Weights of a small encoder-decoder audio transcriber: mfcc input, encoder activation silu.
Rows from block 3 of the audio encoder, named by matrix and row number. Each number is 500 + 40 x the weight over its row's rms, rounded and kept within 0 to 999. All counts start at 0. Numbers have three digits each. After the name is the row's rms in percent of the matrix's.
# weight_hh_l0: GRU recurrent weights (gates r, z, n stacked) (encoder.rnn.0.rnn.weight_hh_l0, 288x96), inputs 0-95
weight_hh_l0.147 105:493515483475509440524510543522500575504567551472528538486505534520556483534457462463477495522470497458534510500576467543442467515474513529489468535478493492410573521531482491428476437518555487501518445529475538515463510499551473639400471503424477506431488468492490509483514466508441589501
weight_hh_l0.148 101:482449517490482531455543547529586529454590547512509480500445455535532566533521567404469461505497421391539442489535550469510496461516510521537515429518460442488498417480517530454539514507514502503484444521500484536546574488482534459495534586509522530494482510475511535485523551466503452466
weight_hh_l0.149 094:556478411487484486434491497489531538609459530563515555557457506391527513478473569523455469487495479490499558540504466498467526524512630536509431565487455497491552492491476489509513501451536514470513480560443467458531526533452467460499495494557510544535507518505475527475427500458488481560
weight_hh_l0.150 096:521461407477461471539467515535531479539510433436531539503553495481467492482503509490519526454463500557507484570584527424507561564488482536490403466499461464463464511550453431461504497497503521443493557526538515494540498391472457552502493520516497408477518458556516503495470498550451455451
weight_hh_l0.151 096:475478522400519519502529503587514538510516482485536450548552475437513435478447458475400465459476488555493514539495492507475465546457501489552536479475455507565509501547473490502503455548556440543534481574514508520559579447543461541475476488492521496476452449544477560525500572514458517591
weight_hh_l0.152 091:534538489511449443447439447579452516478459464540468451499483483415483541467442492495432488496513452499559512499507451473543430517562487494532492485438425532585511473493491563506554490470516497432495434524537514507526476562445488477506490431523556558450444470545496438532496512469538460468
weight_hh_l0.153 090:496537557450430520554488462438479461464558501473499486422557505456496458537443549420444510452499491448551547507605505458474514546438535474525466508509510464530545495440471451458431498510508486483475530555500497501470508463500453509488546570567558452453478457462461470494515542510441482557
weight_hh_l0.154 094:492489541498464491475534524468461410489511515475591560476514492508533527458460529498574559514452515481519453498548503538505501504489486476515437542444514536489477594530529534496483426539495494421455476523502502422514615434514515554567484490563531532516536502533558568536534561464479474468
weight_hh_l0.155 102:532520488517462425473582450499512474539477565508494493547469557459484444430456548522410553500487465429454499508553552464491540456429473495521501501444537552549504492468584529500521441478511493513489502494460522559471588514508470517517554463481470417516510456466502490505426478493528486412
weight_hh_l0.156 089:470535463555540478483487520546415463491513544507417506539515487528493522528499492528482509530505513545537544525519548531502513483457521477431520572477435509516563535426511457528499607454503493452439495512539635476551482561527574477531480433456459480492556495491497508522539481447497494562
weight_hh_l0.157 099:457508502549440514459525516405500553524519510553484444527563577541494429529520484443439498468463474499531519492541406549501457533522425545480520547440521504466533466491546478478421487478455569501521441502521517470522502491516502513517554574471570520553470514546528541490445509452465454559
weight_hh_l0.158 102:533532484517483573521491537520550490548488402514445465522512493464504484499499461460481493566449483459470463437523536442430536538492488402552519480543547478471497414524494508509545490489510549500456480385472503513541511463463501466578493538444480559409494559488526511473452501522442463536
weight_hh_l0.159 118:527537509508546521632505485457546506526503548523524567506581486567437494479502544559527512497501437543449566576465465448593546463533467482581448484524484491482474489561461462549510545475510481525496521514559533495507482518510490514443537535490453547520533465566555524453497476512522446496
weight_hh_l0.160 093:537444512457454465514487481518546469521540529480521435534576476560543490408494564507520467475447450514452525467479508542476507480563464507551528445475511557425499485566494494566434439415505496451485510548475533545542597555490511499535456519461539482454481531477509509544509438514484448451
weight_hh_l0.161 095:581582508568523451491482528524509479551464475470482486455505550519536516439468462506503471431532460508527490476478503514454467469515520478470461508534533534498546505515569464546436464491529482520450490475441555536422495435519513550455496472571482491491424487630514461523449540586484448487
weight_hh_l0.162 090:592490496591526485500417552568487409451510542539557534515510521490479495500480489520565495564481532501484466526522521498447535461520469481526477461541497447569500566518551543428534544520471490455508454570515557508494546462499416457441468520487533413499477473451452451508459515483516490514
weight_hh_l0.163 103:503531500534499482500530540474412471573447508417465428494488460492405493432484476507475539468467527434547456565477505504531538493571534468465533485485519423477519439469446436565561557503469543494508500507557461526531557453479460530445528508464529559464483527553553506524476525520530548496
weight_hh_l0.164 105:502517484425527497531482495482464547471567609515514456486489511522523570520421547484509518448439495521541504478453484516454493505569435444402525512460460518487510535495524452527489498462469489448427460523428454559439560492535464400474467532530510494555564487512555485501529509491519533470
weight_hh_l0.165 092:537558488455474532508531568513562455522468473526549487495591454516492529513472512536470503463509484444485428482527482499464508567435564475481520455430515449484489478462539564551501463532454462498576586545532472503418445521497483495548510458513444463480585405494459502548468524486497511479
weight_hh_l0.166 104:491502458491533465550516478546514493446532443591501569488514477496504389446497499514480481518495484449555544472507461557480486517553416486489478529543434518445475555455510545553498459439472415502533488479583463502510474431537454534513537464485430490516502535499517429473553547540465550514
weight_hh_l0.167 078:540583503537524427469472493471567482470514528519504453562503531494498436504468515463433488501568496511526492467493529432447477507459457582511476451423496543441577513457421547444491421488546483444528522503532495573546481530509537468538467490427481505499457515558427474523536519460499509466
weight_hh_l0.168 091:445537561555521497456450514488487445524487516453486471454558485468537470453519553469512512465540545496504485461521427486449518466511465511577500550489505529487523570519413601451431470475478477595571423516486456474529441519424464497499446549516497546526526487516525485513436483525472529463
weight_hh_l0.169 088:503532518483580535574478552538475441485534533451473512465555515521417452526521553523544501451612533513472491523562435492433437449564484495545533493488455483453526474451503506450480496533458516551522542496480440491478475562534502531455582483474492453504457537532449490496464458475540558471
weight_hh_l0.170 086:545476502569542460529492550464514506548497401521571535453537528534507455416515511536473463492573473543485485476445452521458519517560615459465505484535530539525524530563544457479407491516536463520508509470482485512540457481534443510557473519450543542456486511466570524447502520470527452523
weight_hh_l0.171 098:486526454531433538469485556572465512566441552491453516463577494424462502482466530504463518470561608484457469495534405487491526457470501483458503489448456524484504555527552499453486507491517483495487540544505541480501541509496517444381538487489523592538516471442480520499502462504452441473
weight_hh_l0.172 102:482484614492460525521444498425537477496448487371546478486522476507431543504434438573426510502517471483586522522508455544547539524548499457502545466510495489473490547534451528514521524529476452495511458497516547514477525530446429545472504441489518431412512502460518501506479487524481477538
weight_hh_l0.173 094:562480485523387460391456611554486510491530507470513473513490492568495479425470464451424495517492507435489545503509530549528507479537507493574548535505412479434550505560471527479506517544483490519524526463529476508446483512550459546503443496487535448517469460539549447548516508513495519467
weight_hh_l0.174 084:506554496465481488566488493562519500487455471541517505499523463462552513500490507528496524506466519498452457490503521551421433511573547501451449480487534400517564491491532422521513458553479458586604423524550478464513539539481492459436398527515515478495436449484534508464450500502465468493
weight_hh_l0.175 087:520456523509476560521470516494518554530485522583535503437418476459524526481468438507586501517562501456518524459488468524553497536435480555486521459513452540497443450435530527563493524429527445492518461492488445594481484465558474519556525492499536462504405560465476484537511533491508429550
weight_hh_l0.176 101:521501513468532485487528510541487539491484484465515589481490457524536538506451459552454459489469477556452481525546517492474512545523556502512553525579487473505483507547516490418535506412482487497506569498475493450436494522541595537500440577454480493447506522498530421494586532409546467419
weight_hh_l0.177 089:457537527459497508486448551488495395469563500465502562475521488424505604520499490468480453535540486458487499528482585474506524466507496499520527463474494459552497504452498477495483417517537517514505565506512442430487528522504513533490520522451475626427468460468489443436499472533459424555
weight_hh_l0.178 106:474479454547503484521502519562449543523467513515494488444445451549506535549475507544417550477470456454515446590446469464502528578506494488503500508560533566529489513494469491404514445499569499489605497463467475409489514464553517523451534503481493488543507526469504415519508531443430486510
weight_hh_l0.179 098:499534471458553459506474512540541546435535406496486514563520480568406499433469518505508526570527511461529510525449546482420445534455495475522590535439496535518503498469486508520502502481456485465490472466490488435477508501583455526486587531567518544598479471506500513489547497554446483511
weight_hh_l0.180 097:496379469513463506522507505545476397546538498478539465487506454518576504439470512490506495505537473502510484536663511520425511475443474522511430533502482496513509472481463500485543516497492477527494488501458467456535449498429534470501501441520479480473588502499565556506521529534417488547
weight_hh_l0.181 115:543418506495528485536503480527497486530478444476485570512496506548461565523504500492444524498433551510474568465478424479427503594580523435556561562546506508520462513493480480487499491467501539516495569504441501548478497442550472483493509530555483521508515526463426544621534450524506452493
weight_hh_l0.182 099:464513544506509536523491470603457512491583565505534482523399473455489505472464514571489483466552495526518470499498489479496526493497519531468489517492454506474534522483505565467515502547481510541517544437501510501504570442452506525548514554448544465531400386480469513476573554487443475595
weight_hh_l0.183 106:484521484544544430435491482523509489532521441465489535501552521460551553538504502533446522514474529496482522468570548519552507494515554447538414518585432580483455493499486526459476520545512506523518469558446548520539542474523509483551551525561461485467392468431533518399503477518525515518
weight_hh_l0.184 104:543424518586472456470462496551487563552541480446534480488531446491510428489460546434485507482525520525505468512479473439469471504567516564492498519469470535473472422440456480443497501502510490377508518482518450385551471538535524539473524509498509471524488502455511597486484450548490496501
weight_hh_l0.185 105:441431447557511505449514509500479563429516500496457606550582497506459435523477520532564538450496456593530488476523494473469536471527507461496448438451522516514486511506475517438527544527532473500497515562504475555531506518503474522546480531492455507503433502528482436525452487507409418428
weight_hh_l0.186 093:536608540427500476511532509496504473520493527573503488534487444488564488492500545534535527529534536440564519497439417468560456425541550491547455469494499526519474443474494544528504469519540441446445441524503457532539509557497491485504488475461570498547469487475467432540477495601476485561
weight_hh_l0.187 104:537450522561502428484500588485570512483458520394512493558520485499524526555478441441461518578491469512503492491471486433561509540489496486464474568515487550490509533445486446484475527503467390492509494516455529546529509536471498510520516545554517568522410511505445447577472464516501530450
weight_hh_l0.188 097:563486472522477474594487567524545514516580471523508534564436479465486573504478523468488551503498517483498493491502456525563532521531516496494511474423500537465585382474580457496545492482505443515504498486516480444490532468422512524531460546520513487512482399466510448536408522497505448512
weight_hh_l0.189 102:485537589563489441462421499520541520567555497508575480456516467466560503474439438519521509477425497436469466416509511496525505510569581505483505483503547498513520504467509547470503445517529483479478434571503483453440499417539471479547483495468499522521501512547496463503512549432580560496
weight_hh_l0.190 102:538500494494478503570438486487494415442525554500454551486487513524483560433465566506512461499443545521463459499498441522499516560454546467473492560500499552546492516512506466543483528436482478482455530499496585465448481490469453475512476523424511495479443486558500567487452508464506656507
weight_hh_l0.191 103:507518468476460427472535537536520475483446477476512510506505544477492542470463504558562481468417551441487496520512495504541463485472522502473461562559477480522574534504510554475597463466584494474518528523470499597570456380450471524480596484484586507493502493501497529503498495527453521533
weight_hh_l0.192 099:387423507512557549545502538618470453493506530461527536523488480494530440588513534532435463553501485526540512477530458496491467522479503546502494469487463538511493470534490511470468475486515517498497468565459467505398549503458529538509530571446508478539467536469403570516498460540494501552
weight_hh_l0.193 116:536418520428516515591490480516491530489537463502542514528539568532480586558510431505520496509477573481524522544528470499584540530520507477569497459471481485463486629543523527539579531489485515511499563531477571497496526504465520471508489477526465477499564411537531486442487474508532553521
weight_hh_l0.194 091:504469556571487513456457556541478490492527499400579538510549510539393454524493500527487538395486511548440457516573486513472481507522561501479536499544502436465438500559529525438482428536512535508424534509516501534504519471510575480500553526437523470532505526485542491513551471465505488458
weight_hh_l0.195 104:506474475427515520466453513522506496558484582556528519478433506470458529559500533530446482450514449524543513557428548512526480558498497454417490507461524531482480494477522459480490539533448497436491530430589523468472462486502463511482529473589407510469418549508557529507567502476457469463
weight_hh_l0.196 103:475495499578448503466548529494482431434518523549539578430487495472552505568531515467507548499515522511537440460477554484443543391476512527452454573558504526493504491554523471481483482552512579501589495537462581416520508478519479444453472468519535499520470487438472526513514472477519492511
weight_hh_l0.197 099:440443537520531419497520518557508533504484454581512500468534442594508451439493491488463479552496537549431507504459569576524401481429521514486498503592501531466521518482467489500521451529509414509532517447443517460464509518465508482522501492541514487506576506503573431518495490475543531460
weight_hh_l0.198 113:497384519514473481435477527459461504529545433486537506504510512490430447480497481506512520500538535506533485511489461440566525507464546577498535504543543509452435466506491460515503437536469537494633426492532513460537530509422514553486511526580464554514441474457543498578521507518472522509
weight_hh_l0.199 105:565503546499482477514398454414502549518507585454520499447548501487512508451517466535439523546511443499507539491553580526489460520545458471505472520529540546450443507468485487451564522485449497443510577500555508502432518524569522501582460528502498576517525469472514481470481455461479474573
weight_hh_l0.200 091:481572465491473464547467437448513524505536477511473539448534552441493522489477523473474438524409526550403462428489529534572481542506482535508465457469499539543547459472502498540524471585577479536525529444480458416477477514531569512559503492481495466477545474424482460518540525541505449503
weight_hh_l0.201 096:457532493507483419489559480352430536526494475533490494563529535484488490469528486496480520512476524500436512525467517530552515464490545434532544456499473566546504498524559548502526447559599476472498582577520480531503555530459558444492514510549521531445508521485500487469539472448476464460
weight_hh_l0.202 105:521557522538487492506507433439454512445421515476526483484529535562439550545523490574474534513551538454487497458461526534536479531479522502445481492543441564472478537445535473542521514583464484498467531474461464569485487442598591502487429490480496528484496497502512500584546497555423480498
weight_hh_l0.203 091:506488486484507528409516409488550419497463515454540489518436462565526546528515478434518555541455572534508513436466534513480496439427473465497562490515604521472432498469469461464473562533528514525503485551524485472591494516522510457475470491554488486536518453563561476535459494509536472488
weight_hh_l0.204 097:529443465547461566457588525466488529419515574508499454495468481459455407495506493489437470525470469483505540511486454530502521528581498517525447510528487459475522527493560508530432435489588523438518495530499434526513521464571478502508478490552590429523453465453541494459479513486457498450
weight_hh_l0.205 125:555527433494476518432546511557519527465493524530434487502495472502567576514487564461544519498453476495513455503530494618501483481548505486574559497456490535433464609480513467508542511562475448473382477496532507533503489515492449547511507543472519483513536454480479551474501521481462422535
weight_hh_l0.206 124:516531499515559526559507501443519493516432391496540522484523494447526562487535504508505476498398563490500541568522449501461470548477514464574457476536522476457489583497553486548559559423429509546464578527545519520454531473537496508542478442445481471494522435533539506507532519501462504517
weight_hh_l0.207 092:564469465469507472507469567493489480494557405449511418519512468497493483495523501475527482487507495505526577418536518470460507576499459560514538428482474513469542521493422614514512495568395503462497511487533472524562395508448522521539474522522528493500564458503486483501531555467501486503
weight_hh_l0.208 110:528452507537493485525533529566608527496571476496451531480576548507464487559525517503506572576545531494466506516551508464514620413539473534461478565510516542484520536508404491533455478474545546512542492441527477496508502422431543512510469488505503485527474529519496486527494513562551476460
weight_hh_l0.209 112:530497464461555596488456539487534523524503507532528470519537481516522558509513513457501510439498545484453513482447453545483505546520527483476526544459516511546570409460521556501570553529436515501449526456423574521448470509497510461581493526474544501457481599453532490497470551537408532509
weight_hh_l0.210 096:527499460454515489523504500547505515478439575484468480400493556447436541502491532521596519524591480517517498542525488481458483439464594403528446433562564502486520544520514515494459516544507515504512523475528483520499545491514510500602519591498542527488458467474512467460440524542514519483
weight_hh_l0.211 089:554577539489493489457460469505536506549528462484491531446394504594424510528529483527452470483563520514475538521481509508581472547501459512531452482525455467549482512569459518470516518526472575573520572458526487467529507537457482562549568470461449532560457510465430483522484513475470516465
weight_hh_l0.212 096:543425490452473453455481504476501504539397550539552537534485460450502548508463471488489542558551557482518502509444516471411535517492450507487526483526528456574452477493534447501540495556509429511506523571473475523516485491448616485447588489539486527514451480501461527501467491448536455551
weight_hh_l0.213 083:472427483530425474512419499478455492525471531474463440476423512434479525560608555474465438466495565504502500565509503485511524533511468551501502436511558532405559527549575519498518538479483556544517426540478471457529533454503484475542550544458460486467538456501504518510500513469503473530
weight_hh_l0.214 101:524463542525475556531573557490497468550508500497488481511471469510409481565448424520496452505503493488578469557435503461492469520504528514547545576429586484495513500468470483549549513526585539453484462528526500495502455438461525497602530517573505547470522491541500554528503548438459501517
weight_hh_l0.215 108:526501483534507491524507499534558525473476489467467514521480566568496455531419483489461455512486424489451417506516495392508494563437442496514508508471522473546450482478498508531561519539498570496597615470511442500508443506569543434489496523524463470514500475470434532541536460508531462533
weight_hh_l0.216 091:544502409448487468525468477496511516465538538509473498496481420546506473460563458496450416497489591566392575509512481483503476420450558522544417512558491495504503504438561481474503482483480546506466522514502494536500513560480492534482531488446497532564562499488484544516433552479533544539
weight_hh_l0.217 092:504523511595539449454479505499487504498488481491579515446505494513511512595362523427560525545434492527461489542447570507525522536545536446519512556490439526494506562543467452457505540523547521506506469496530543547548475474515491542479517566504556537503523558573478453478511455496532488518
weight_hh_l0.218 084:541548458503520531538471541510535473472492494487505504439439525549568486445480527449528549508552551490530527454520463469561529508433538552534558506463402521477460536431506575497539467523520466493525506442505523461365591495509498488501501443446471509481557489498417489483516479473480489461
weight_hh_l0.219 103:430495519458521477397519490504515533504511465513565493476502555501519438446475490466464480486529518480445526526475504575502569437524476550483528527525384499518533417458455530506538535489437523512494468460573447437546459560512545484537551483595507480562532504454528487486485496523514551455
weight_hh_l0.220 094:398500565487502504487472487531481498505524484497464541397567512413461561509559536532385548475528418501513593476465511505479523490521494531534479484445489564536515527454529537516588515503534441568497521461495492518462514536426535459488532487534511550514557481500466467474490478511483473465
weight_hh_l0.221 092:452489538489515493514488504457429570494593497500457489490444520483501537446442543500435470519447516505431503529512513445520524522531545430549486514514456472528560491611466500460436526593517507531475441520482536515448470577500511508517452464512426459492485483505557488483555449575454534514
weight_hh_l0.222 101:508519551466525569465503515532536465465530483537503520488495450566530518507558510493564464378523456416474485577458474524501572502463521498565573547460546506537492520519502469500559539522497554475536519533415496583505496461493581510487448539592474520478504517526492511467441476536509533485
weight_hh_l0.223 095:474627511440463507530505490495474451507568540449500480521492464514557425551502577549504455479404505503568438493500524477471547508520484532549506501534576473493529546469501507518470559453427500520498521476521485545494458518468488502546514502475442530560467529426595531537490462459443499496
weight_hh_l0.224 089:524523530511530530533532539486489467472512489501545432490501546477474442507539472455558548513441383488474532520510572511470495505531525428488490495483558495527485428452544471531505475488563557532508578543409516487554502589424515499454480538483468513511467442440494488550542518578546543516
weight_hh_l0.225 090:475396503560539515526500508445540469460530517487498505487515580497564490527535492499506437505479505408484464520520481486435585514502509422506456469513536415504529540445493504491491539555477493476465456496535499480500453458510514541479591541503401473521449471551423537463534453529454503564
weight_hh_l0.226 093:554465460408489508496513464478520430529517441505580452505516494469532493507474542475517548533528511491401406519486505456559474503469529490437504460427474511489436495521517505502447531431455484504492474442471494516533645569500518514525496535613490504499534471500505513486472518542518527511
weight_hh_l0.227 096:495436550542562486451459541493442478484433499543522459532504520496583480450516525500559518526490505562518445518470475397479554494526529504535490490489476425423529546439532495518508592504539454464586541449503518483504492558581494508536527522479484531497540459516500499529434432475556457520
weight_hh_l0.228 106:537476536460472524488473489543511541573543461546424436492484550434477420444486523524472454432498516448430493400538455476430522495508452563427485493507536450423519482497529496508413547569566466496543480456459545486547502480465497525497463511445479517492496477462489499499491504549544468491
weight_hh_l0.229 095:567502412601545467466465463549541466531577478488537476458521518555522492439494508517449493501485497464531564528466455505507503576455491494443518451421446492475548531585459443509527475479538499476493466531474524514555495503501423478465485534473480541545498484499475495463511507527444397574
weight_hh_l0.230 090:489464531452548463482483526449573512522487503466496560465522505478556473461497458525561525459533578505490447495452488430486463381575481496512446480496479431496474510538563532509466524476502536524524531488528489506536496504479475464471466614456504590521539521547474489433565404506505499497
weight_hh_l0.231 113:499501537501532469625483457514438479515424493491488408473493392491510535558411536511492544475498455538513493455555485453498483499495453427534479528528505511498455482491549529502536486489504510515502538563507541551431473562526469523554480495546517416533559468526496473422477514446540460486
weight_hh_l0.232 105:528522463529524540440499472502568517502512558467503477475484437476451466550457583504543441480473564469486538528550519498505512573447520540487539539520472424541463527488509581477483510510490468460538508559433509531572545570518548541461505488447561577519448463563490516518494432506441444495
weight_hh_l0.233 108:475575481488485558461479528543552563472477518497462533493545469458466453542528454499431541572480567511478452454468485518430445472456472518440465540510566467443500468510452455449508478550528568486512421497522485530498471540521501431504587523490447557463540563500516467451515473501443557523
weight_hh_l0.234 098:505474523537578489517505523531603532537531504434440467517455577478561483548502524496398496493506511483585565503537437541481523364521493483520513465535456520464475421486518471485507508493507512468455514538466503480504493498554486500441529441539536554492505439479503477572473462477506503440
weight_hh_l0.235 102:458447454474487489496447539512463567562488511580520468498523470522555583535410465498425467453493487487500507501523505536512462423402500470559530508448528501475521523527528475498495546443491486531463488518469538547399496462499572463491477428408514509511501473504434473504515448430489486522
weight_hh_l0.236 099:524491469529474449569563431505515469504538546501492440520534562551498537485508523529504516528507495521529444494487488548418505502471441395448509430465550439473476497480478478428525496557488483503489513506559441480467545498504489480517525532481469549504491468439468460472377519544597532434
weight_hh_l0.237 101:489528543516527545521462512415474520519544525500447457472460455443543490513568498491445501479577498473447501514503444481507505463573429402478533522400545457495521552502503471487510496523486484454472508515607441513537545522475429495506550471460569437503498452475464491559507521438472521472
weight_hh_l0.238 099:447452500516463491499483474552428563499507485510480414492427537466486453545483523472487542472506421519564491546539512479480415479422466541439552517539524469522469502472464454391573452516482496517514451505522479474587528461482491478546514474490489511510510445459521494526504427515456511403
weight_hh_l0.239 090:441572528514525479568538521481484519489533472546521472498514565515533404507509519550535506555466495485510537470480414490447517500482451483419480510522484482443506507517524456544606479568444502530456530481471565555532534460520532506537447593533467510550512536494498455483481457458425428465
weight_hh_l0.240 082:443535523530474504517464590471484448571513481534462429461567550512532503514520473451489526548487518422436475461466502490490512494456566521521523451476519530536456564505497481470447496514490413535525487522527576459436462517474494485465577531457477408560541546532531441494512502493579491552
weight_hh_l0.241 102:459507451438531486483543516528438485471496455574473477550518558510441469473571457530462561530499499509557514493481460429451531513492535471483492496408487464491523426552403493488500566429492477555550484546500484500566475439565445472514487474536537469518552533533461549471467473522468438473
weight_hh_l0.242 112:517486456495642441519530500469508482506577539432521505473483477520518401499497458531386491512543432448461527501453526455523470511512482530494546505536482567490483512542530497484588527496511537476570550528480422484587448498523500461530465502461492447524488463454533546490493519504529478501
weight_hh_l0.243 101:478527507499450430403452452500494523524514577514531455476553543499561488477486464457549482571579514529543464542433451520565563460527438489550527479514548418531565414488531463536514470497495535548529487507486530490488475546487536503493522496511493507532524490506521526508554528468561423415
weight_hh_l0.244 100:537484504536505469519507511518405457490543501529503495559441439461513512517471587515493531491598548515540485535514512503521477530535521576505466497464510540431587468441435452440482518545432503476540486528543527483584554507438562528481507506498461502548499458506530498404509551503534442462
weight_hh_l0.245 093:439483437515485533494466447493476540491630521540546505531544397559446552540475519485473540539500514505493509458469508450552473478450516538456418490528477529546451508494545566417461511545472510513509526452565574516472435481545502523472511528473426517439503489499523540464512523502494555520
weight_hh_l0.246 100:535447432529562509475477442526466535399520488547514503543432560484534468571497560518512459501429566491534504578482583536463522530490497502460512418477491491466449437506501442543494494529499462494528535468486562491447457472484515404544503506490495429501535447434462516555495512471517489488
weight_hh_l0.247 111:496508544508469500563477457471483579474579431469537470467502496538528473476514518510532423523524508531500539551535477477530434486539531453545531485529525634506458488344420455485519462493509442529515404503465520517488515531514464467479514481495475524479484478541457501515518488539448503516
weight_hh_l0.248 093:490423532463477419526469482566531454510463402520480449499494468503513483517506483547561505470550507489526524496442544505509429547556544490539450547456504513492490394485512544516538490555513449512509517506484484482466563456527522510505577505537528495497442469508536510518607564393489519551
weight_hh_l0.249 100:530460577475388493469525456532450482474466514446528494454462485475511461547465399480492540488529519496507539517468476562491458477508503473454549459618578498436549543470482524549513504518512518500483545486397525523476505410513447499515530442477531529516465483554486466481513445552491512491
weight_hh_l0.250 089:427442445440516533504476466406471479483464519479568494481528507466470500550479500535557471430486553508487478448550520507504553498516483490455534490529468521551469531451441526405530471469468460543535512455506527450452486477462550482478496483485570548525454454447545534469460482476517366465
weight_hh_l0.251 115:453467473601522526488552459497505531559526458502563505535538467522522458489501498516454466534535497499485474483569538502537501498499556534480548562453503519513475498466473461492387539540480542402566561557461472522470503519498550473526542451647520537502514535498518524518457513482499453455
weight_hh_l0.252 104:505446495544574506477510409504487460466497467468461479504444518517533498505490505474425498479508461473473503513457534507530504564483478511481445523587550548535536490498433583559521463511450534510515451500519542484469515458545495592464469494532500521527572466495397575617489449500534501525
weight_hh_l0.253 105:556466536442480495516528542513464460505538495515474502417526516554553522486577513535533521531463480436460522496434490508561531471483579515466575507526499456517518538475566517493445462472378535506507460513559433514456474469497439491494555418446492448485483533434533453441499536495493458488
weight_hh_l0.254 100:520489492470476537490488510510600511479492571495483529499538431461549547442507521476521563478440447474569516433421468499458439568459554549524505466434421528492449495521460499473505497524397518522529472550497539507517504490561507378492528456504552514462472524478496516522471471499464484544
weight_hh_l0.255 120:549524512496594510432519491492513529486460549527517516509511494528460530583558529554514430553515390525492501467490594539472497508458535507470505501483478471484539570518507517473532565486500493510425517483477517620519571520506479505446504455471449414497510515534463407469487539458485501502
weight_hh_l0.256 093:463448477479559484517467508497556573481502437407515500493527468490518440552515452491531510513544548582472508588525524471500448527499534520502556502491512461510552508464496631541477557500435460395464516447518482463507497520479505460443465503508446505486502493499555550504446495425463506543
weight_hh_l0.257 097:493497535494481530477484553544538465513539455544487543494452520447518484427482456537453554558478520542515445424476517538467481461529483579415502501453523442544505563502433481525483433482443530562393511560519519486522540484523506512485489531505473501441482571457536548458494450516548554435
weight_hh_l0.258 104:516416464552471483555502490452491507508494402495522447470462559539441467473511555441493508489511464489455485504475509423525478512521494566446538429611493516554521534518491528479507518513493428477447474492508576491465485442513453496499542543564533557483436531517470563566502515546545456448
weight_hh_l0.259 099:489533517518428565515420565561449501538503472466474481521531437487566485451533465501460547507525482529556516485531529491445536471483493476442485462439476447559551471487485565497530553519482493501486632399455475475528498471517416539507523459512494477478469500543553541506532566497525530469
weight_hh_l0.260 086:517511453522477533525540489503397579526505513489555479474453455436513463470495531474473554493465501504511468496452476462434481454531446481498498511435521539483499527505491575547468590510409455441572489509457521585528549540458483543470509462459515488555561488467480527536531537584535454469
weight_hh_l0.261 088:434511448525435448507449525536459503450562508477453505535516592488509519476505474509569512503516544464580513502468557507469446469505488579602478564487564519461535509504551492422520497498517487523521535527482434493508474517519446513435522461480548524597529519540547489540457513539470534425
weight_hh_l0.262 110:491507498528531393546443461482521506467454509543489565549481455563513563438471540542456506504463423545413519501488430541447602488501521456525552494455485510494479478483505496537515477464523545539466506458532523438431538451507479491454495589511442507549458495539527538519503464557481512462
weight_hh_l0.263 088:546552542461477548426473488497559530464570458457387466480484498474415422520467512496538546505432525488485470508415527562473491491539459486476490535492515520470572484433484450422446484507525526491440523499482490582413453510492543528469485477511501491505509417523444483539481502505489507490
weight_hh_l0.264 110:468479492449441502467506504470589498494436529474510553521511484503486425456496455497516507493441482497511492454518504430517554492483538454331513499451517533459493464552538427535515508472456501402412573539481507562511466490459505544504544507523519416521543509478484501495518481512526504483
weight_hh_l0.265 119:506478491538503472474487575443529501539543530487418538477542486507489468419474494479533491567555563485519542532502493506528476517462503466555538467521522549457499519506497532539563500514501496470514506438517512525454478358527512560539466461518427479502425462418449473459576458512579459489
weight_hh_l0.266 105:472488460483525464566499460494514476514455423527556541499560491519513496451477411481508526481471543518404480512566458432434499454461543435464481526484565535524516523531548471530570468525497572459464422529497532461545542527401527516495490463495479525428537522489469536580533516509484503492
weight_hh_l0.267 111:497473518504526540510508444455504513538444521563509482434425538497453470533495538466597451527518476465507505508551492467500488454452518525475622484515465460439549468451506533491450481515507545570483582545571456519484479497489432496503470454508523449415523526528464559468550478566524489548
weight_hh_l0.268 095:502506435517478506563395498487527491477488497515498515524430476503509507520545504543452493563455508493541527527472518486467581535515455564470467557465521610510466460510584495546506455524452481536487486509555473494473579485399502409485488499573544572505509524460441502447465537505511490469
weight_hh_l0.269 109:476492541433519460468499502469491506536500501436548482495459492457531435494505533466532511507422567462421505475491513477457540477520490461449467543471405538414499499514447461616443472480500530598502496533488500494499506442511471496386542524474534535493513533447464544480513550499485495431
weight_hh_l0.270 094:465490458478444487484447548522494399479562499494527449528505469459526482559498542454513434504493509477473497473487437542497469462507413466408543491479429500509438565504498464618455534522516475492547555508551456563490488523476508500559435447476487473545462511494544446464470513568494524499
weight_hh_l0.271 092:484479443486500549525432496564485523550473507444480437497564461453483494511558493518484487492520516560543472579490487529542475468610502481441476541520544500541480526472522437511460532508530594493464439453487547460474577480564564530572544406498484506517506549513476542498543469521505538537
weight_hh_l0.272 097:452533575446509480503488511528506450558478564512521480480570487506526383517537569532449516507464502497489452449464467518492472490516555446457504457481541473473542484475450523496493534507434613502445430534477496391507461509483562520549495524431539459535503496502498495506493498501441436559
weight_hh_l0.273 098:478516469505439552451542524475480489521482536501527523562507387474464480433477521532494585512521485531394527527516481436508502497466476451553450451473555592501460460539534564467470542471483475536470470490485519551517487541465434510478424535484485521571526404537539530500501483522534536500
weight_hh_l0.274 103:531435518542501486510514555519425548532521469551456507427504455489497425528540523495490537460522535547520474456518539494511497592498414552472538508555533495508444473509456459505521539506514497537462411439479442530532489504578506482523485510583548480441505487488457420560517593484549511498
weight_hh_l0.275 102:486477505534464455515498580524558488477451495493534434455500484573486476485489550504532438465530501547544559543471554495502567434503496516480514514487528539475496473537523486431494557475477512545540522501508500499486509480495610501492510423543530504370559492503478581509450447494490612465
weight_hh_l0.276 095:499382514554490517502542443506531586507495519530528484514472522475578420467526436529572513479524489500486495423487437517522492495465564548453511467498485500478509543522515495512531453540478480568430560488471511471522424511531575496517503564514479561489423538598491503464472449460505473490
weight_hh_l0.277 108:506531474427570444463548537554556488485473517459518464500477523495433556504444505554527523524534551511458538488531527544507459461434488472476479503472479566507557590530496477539464507486394508474454506489451492519460487547419523466520468536445505455471464447588537548431478544498459524533
weight_hh_l0.278 099:459521491563492502548496482553443582465508500523540514476507428424478442512469478530549492413605474490515420484507489457504570490467526528491456530521566482548501576426498528506559477500540497452512515470545451439468476499472459458553475532444473532549491496498469562547523529550497450540
weight_hh_l0.279 100:498507480445505527528497477524521520477456572483469581522537558550510445478512500557561517425489498481546468479534367495523491516529523502501446519533543550570536513483508506541465496542447485522454510585560499561513522481532483435598469506457501518533477454483450554479566549441535487517
weight_hh_l0.280 081:565461467487518485550508469518501470541497496478476471532509474429461456400492461484444492477470548490494558389488565466494457477553448570523560451486495447454536507539438460530530468518504502537494496524526476487581502546453425535605424455495529510487499560536486456513520541501473480505
weight_hh_l0.281 082:458570550525514534480444534510410410461513572479525523501517555514493426476507480419497512563499517522433551473623550519558517473477500538511467502441521518501495446497493521457530453503546513506434443493473447488536518500484512455519498569515522489484485537467489537430526536580467468452
weight_hh_l0.282 101:531486434520534418542536494513498528504385473469441531517499491514459483484472495572492520488457544516501509443482458446467436560558458529573477480466510429462451510472463506520565558437483502516489471435567477445527486478509535463485533443439487484488567464506504514538452472532417564505
weight_hh_l0.283 090:471510524426487482456470476510517486508489511511464533520459529535455512475530459442533453470510503559490438530524522521526479503473486501607451531499402470491507508451544424521487501534506525455506531442575553555480513589536469473486494505578511498520486457502502531427514381493432421550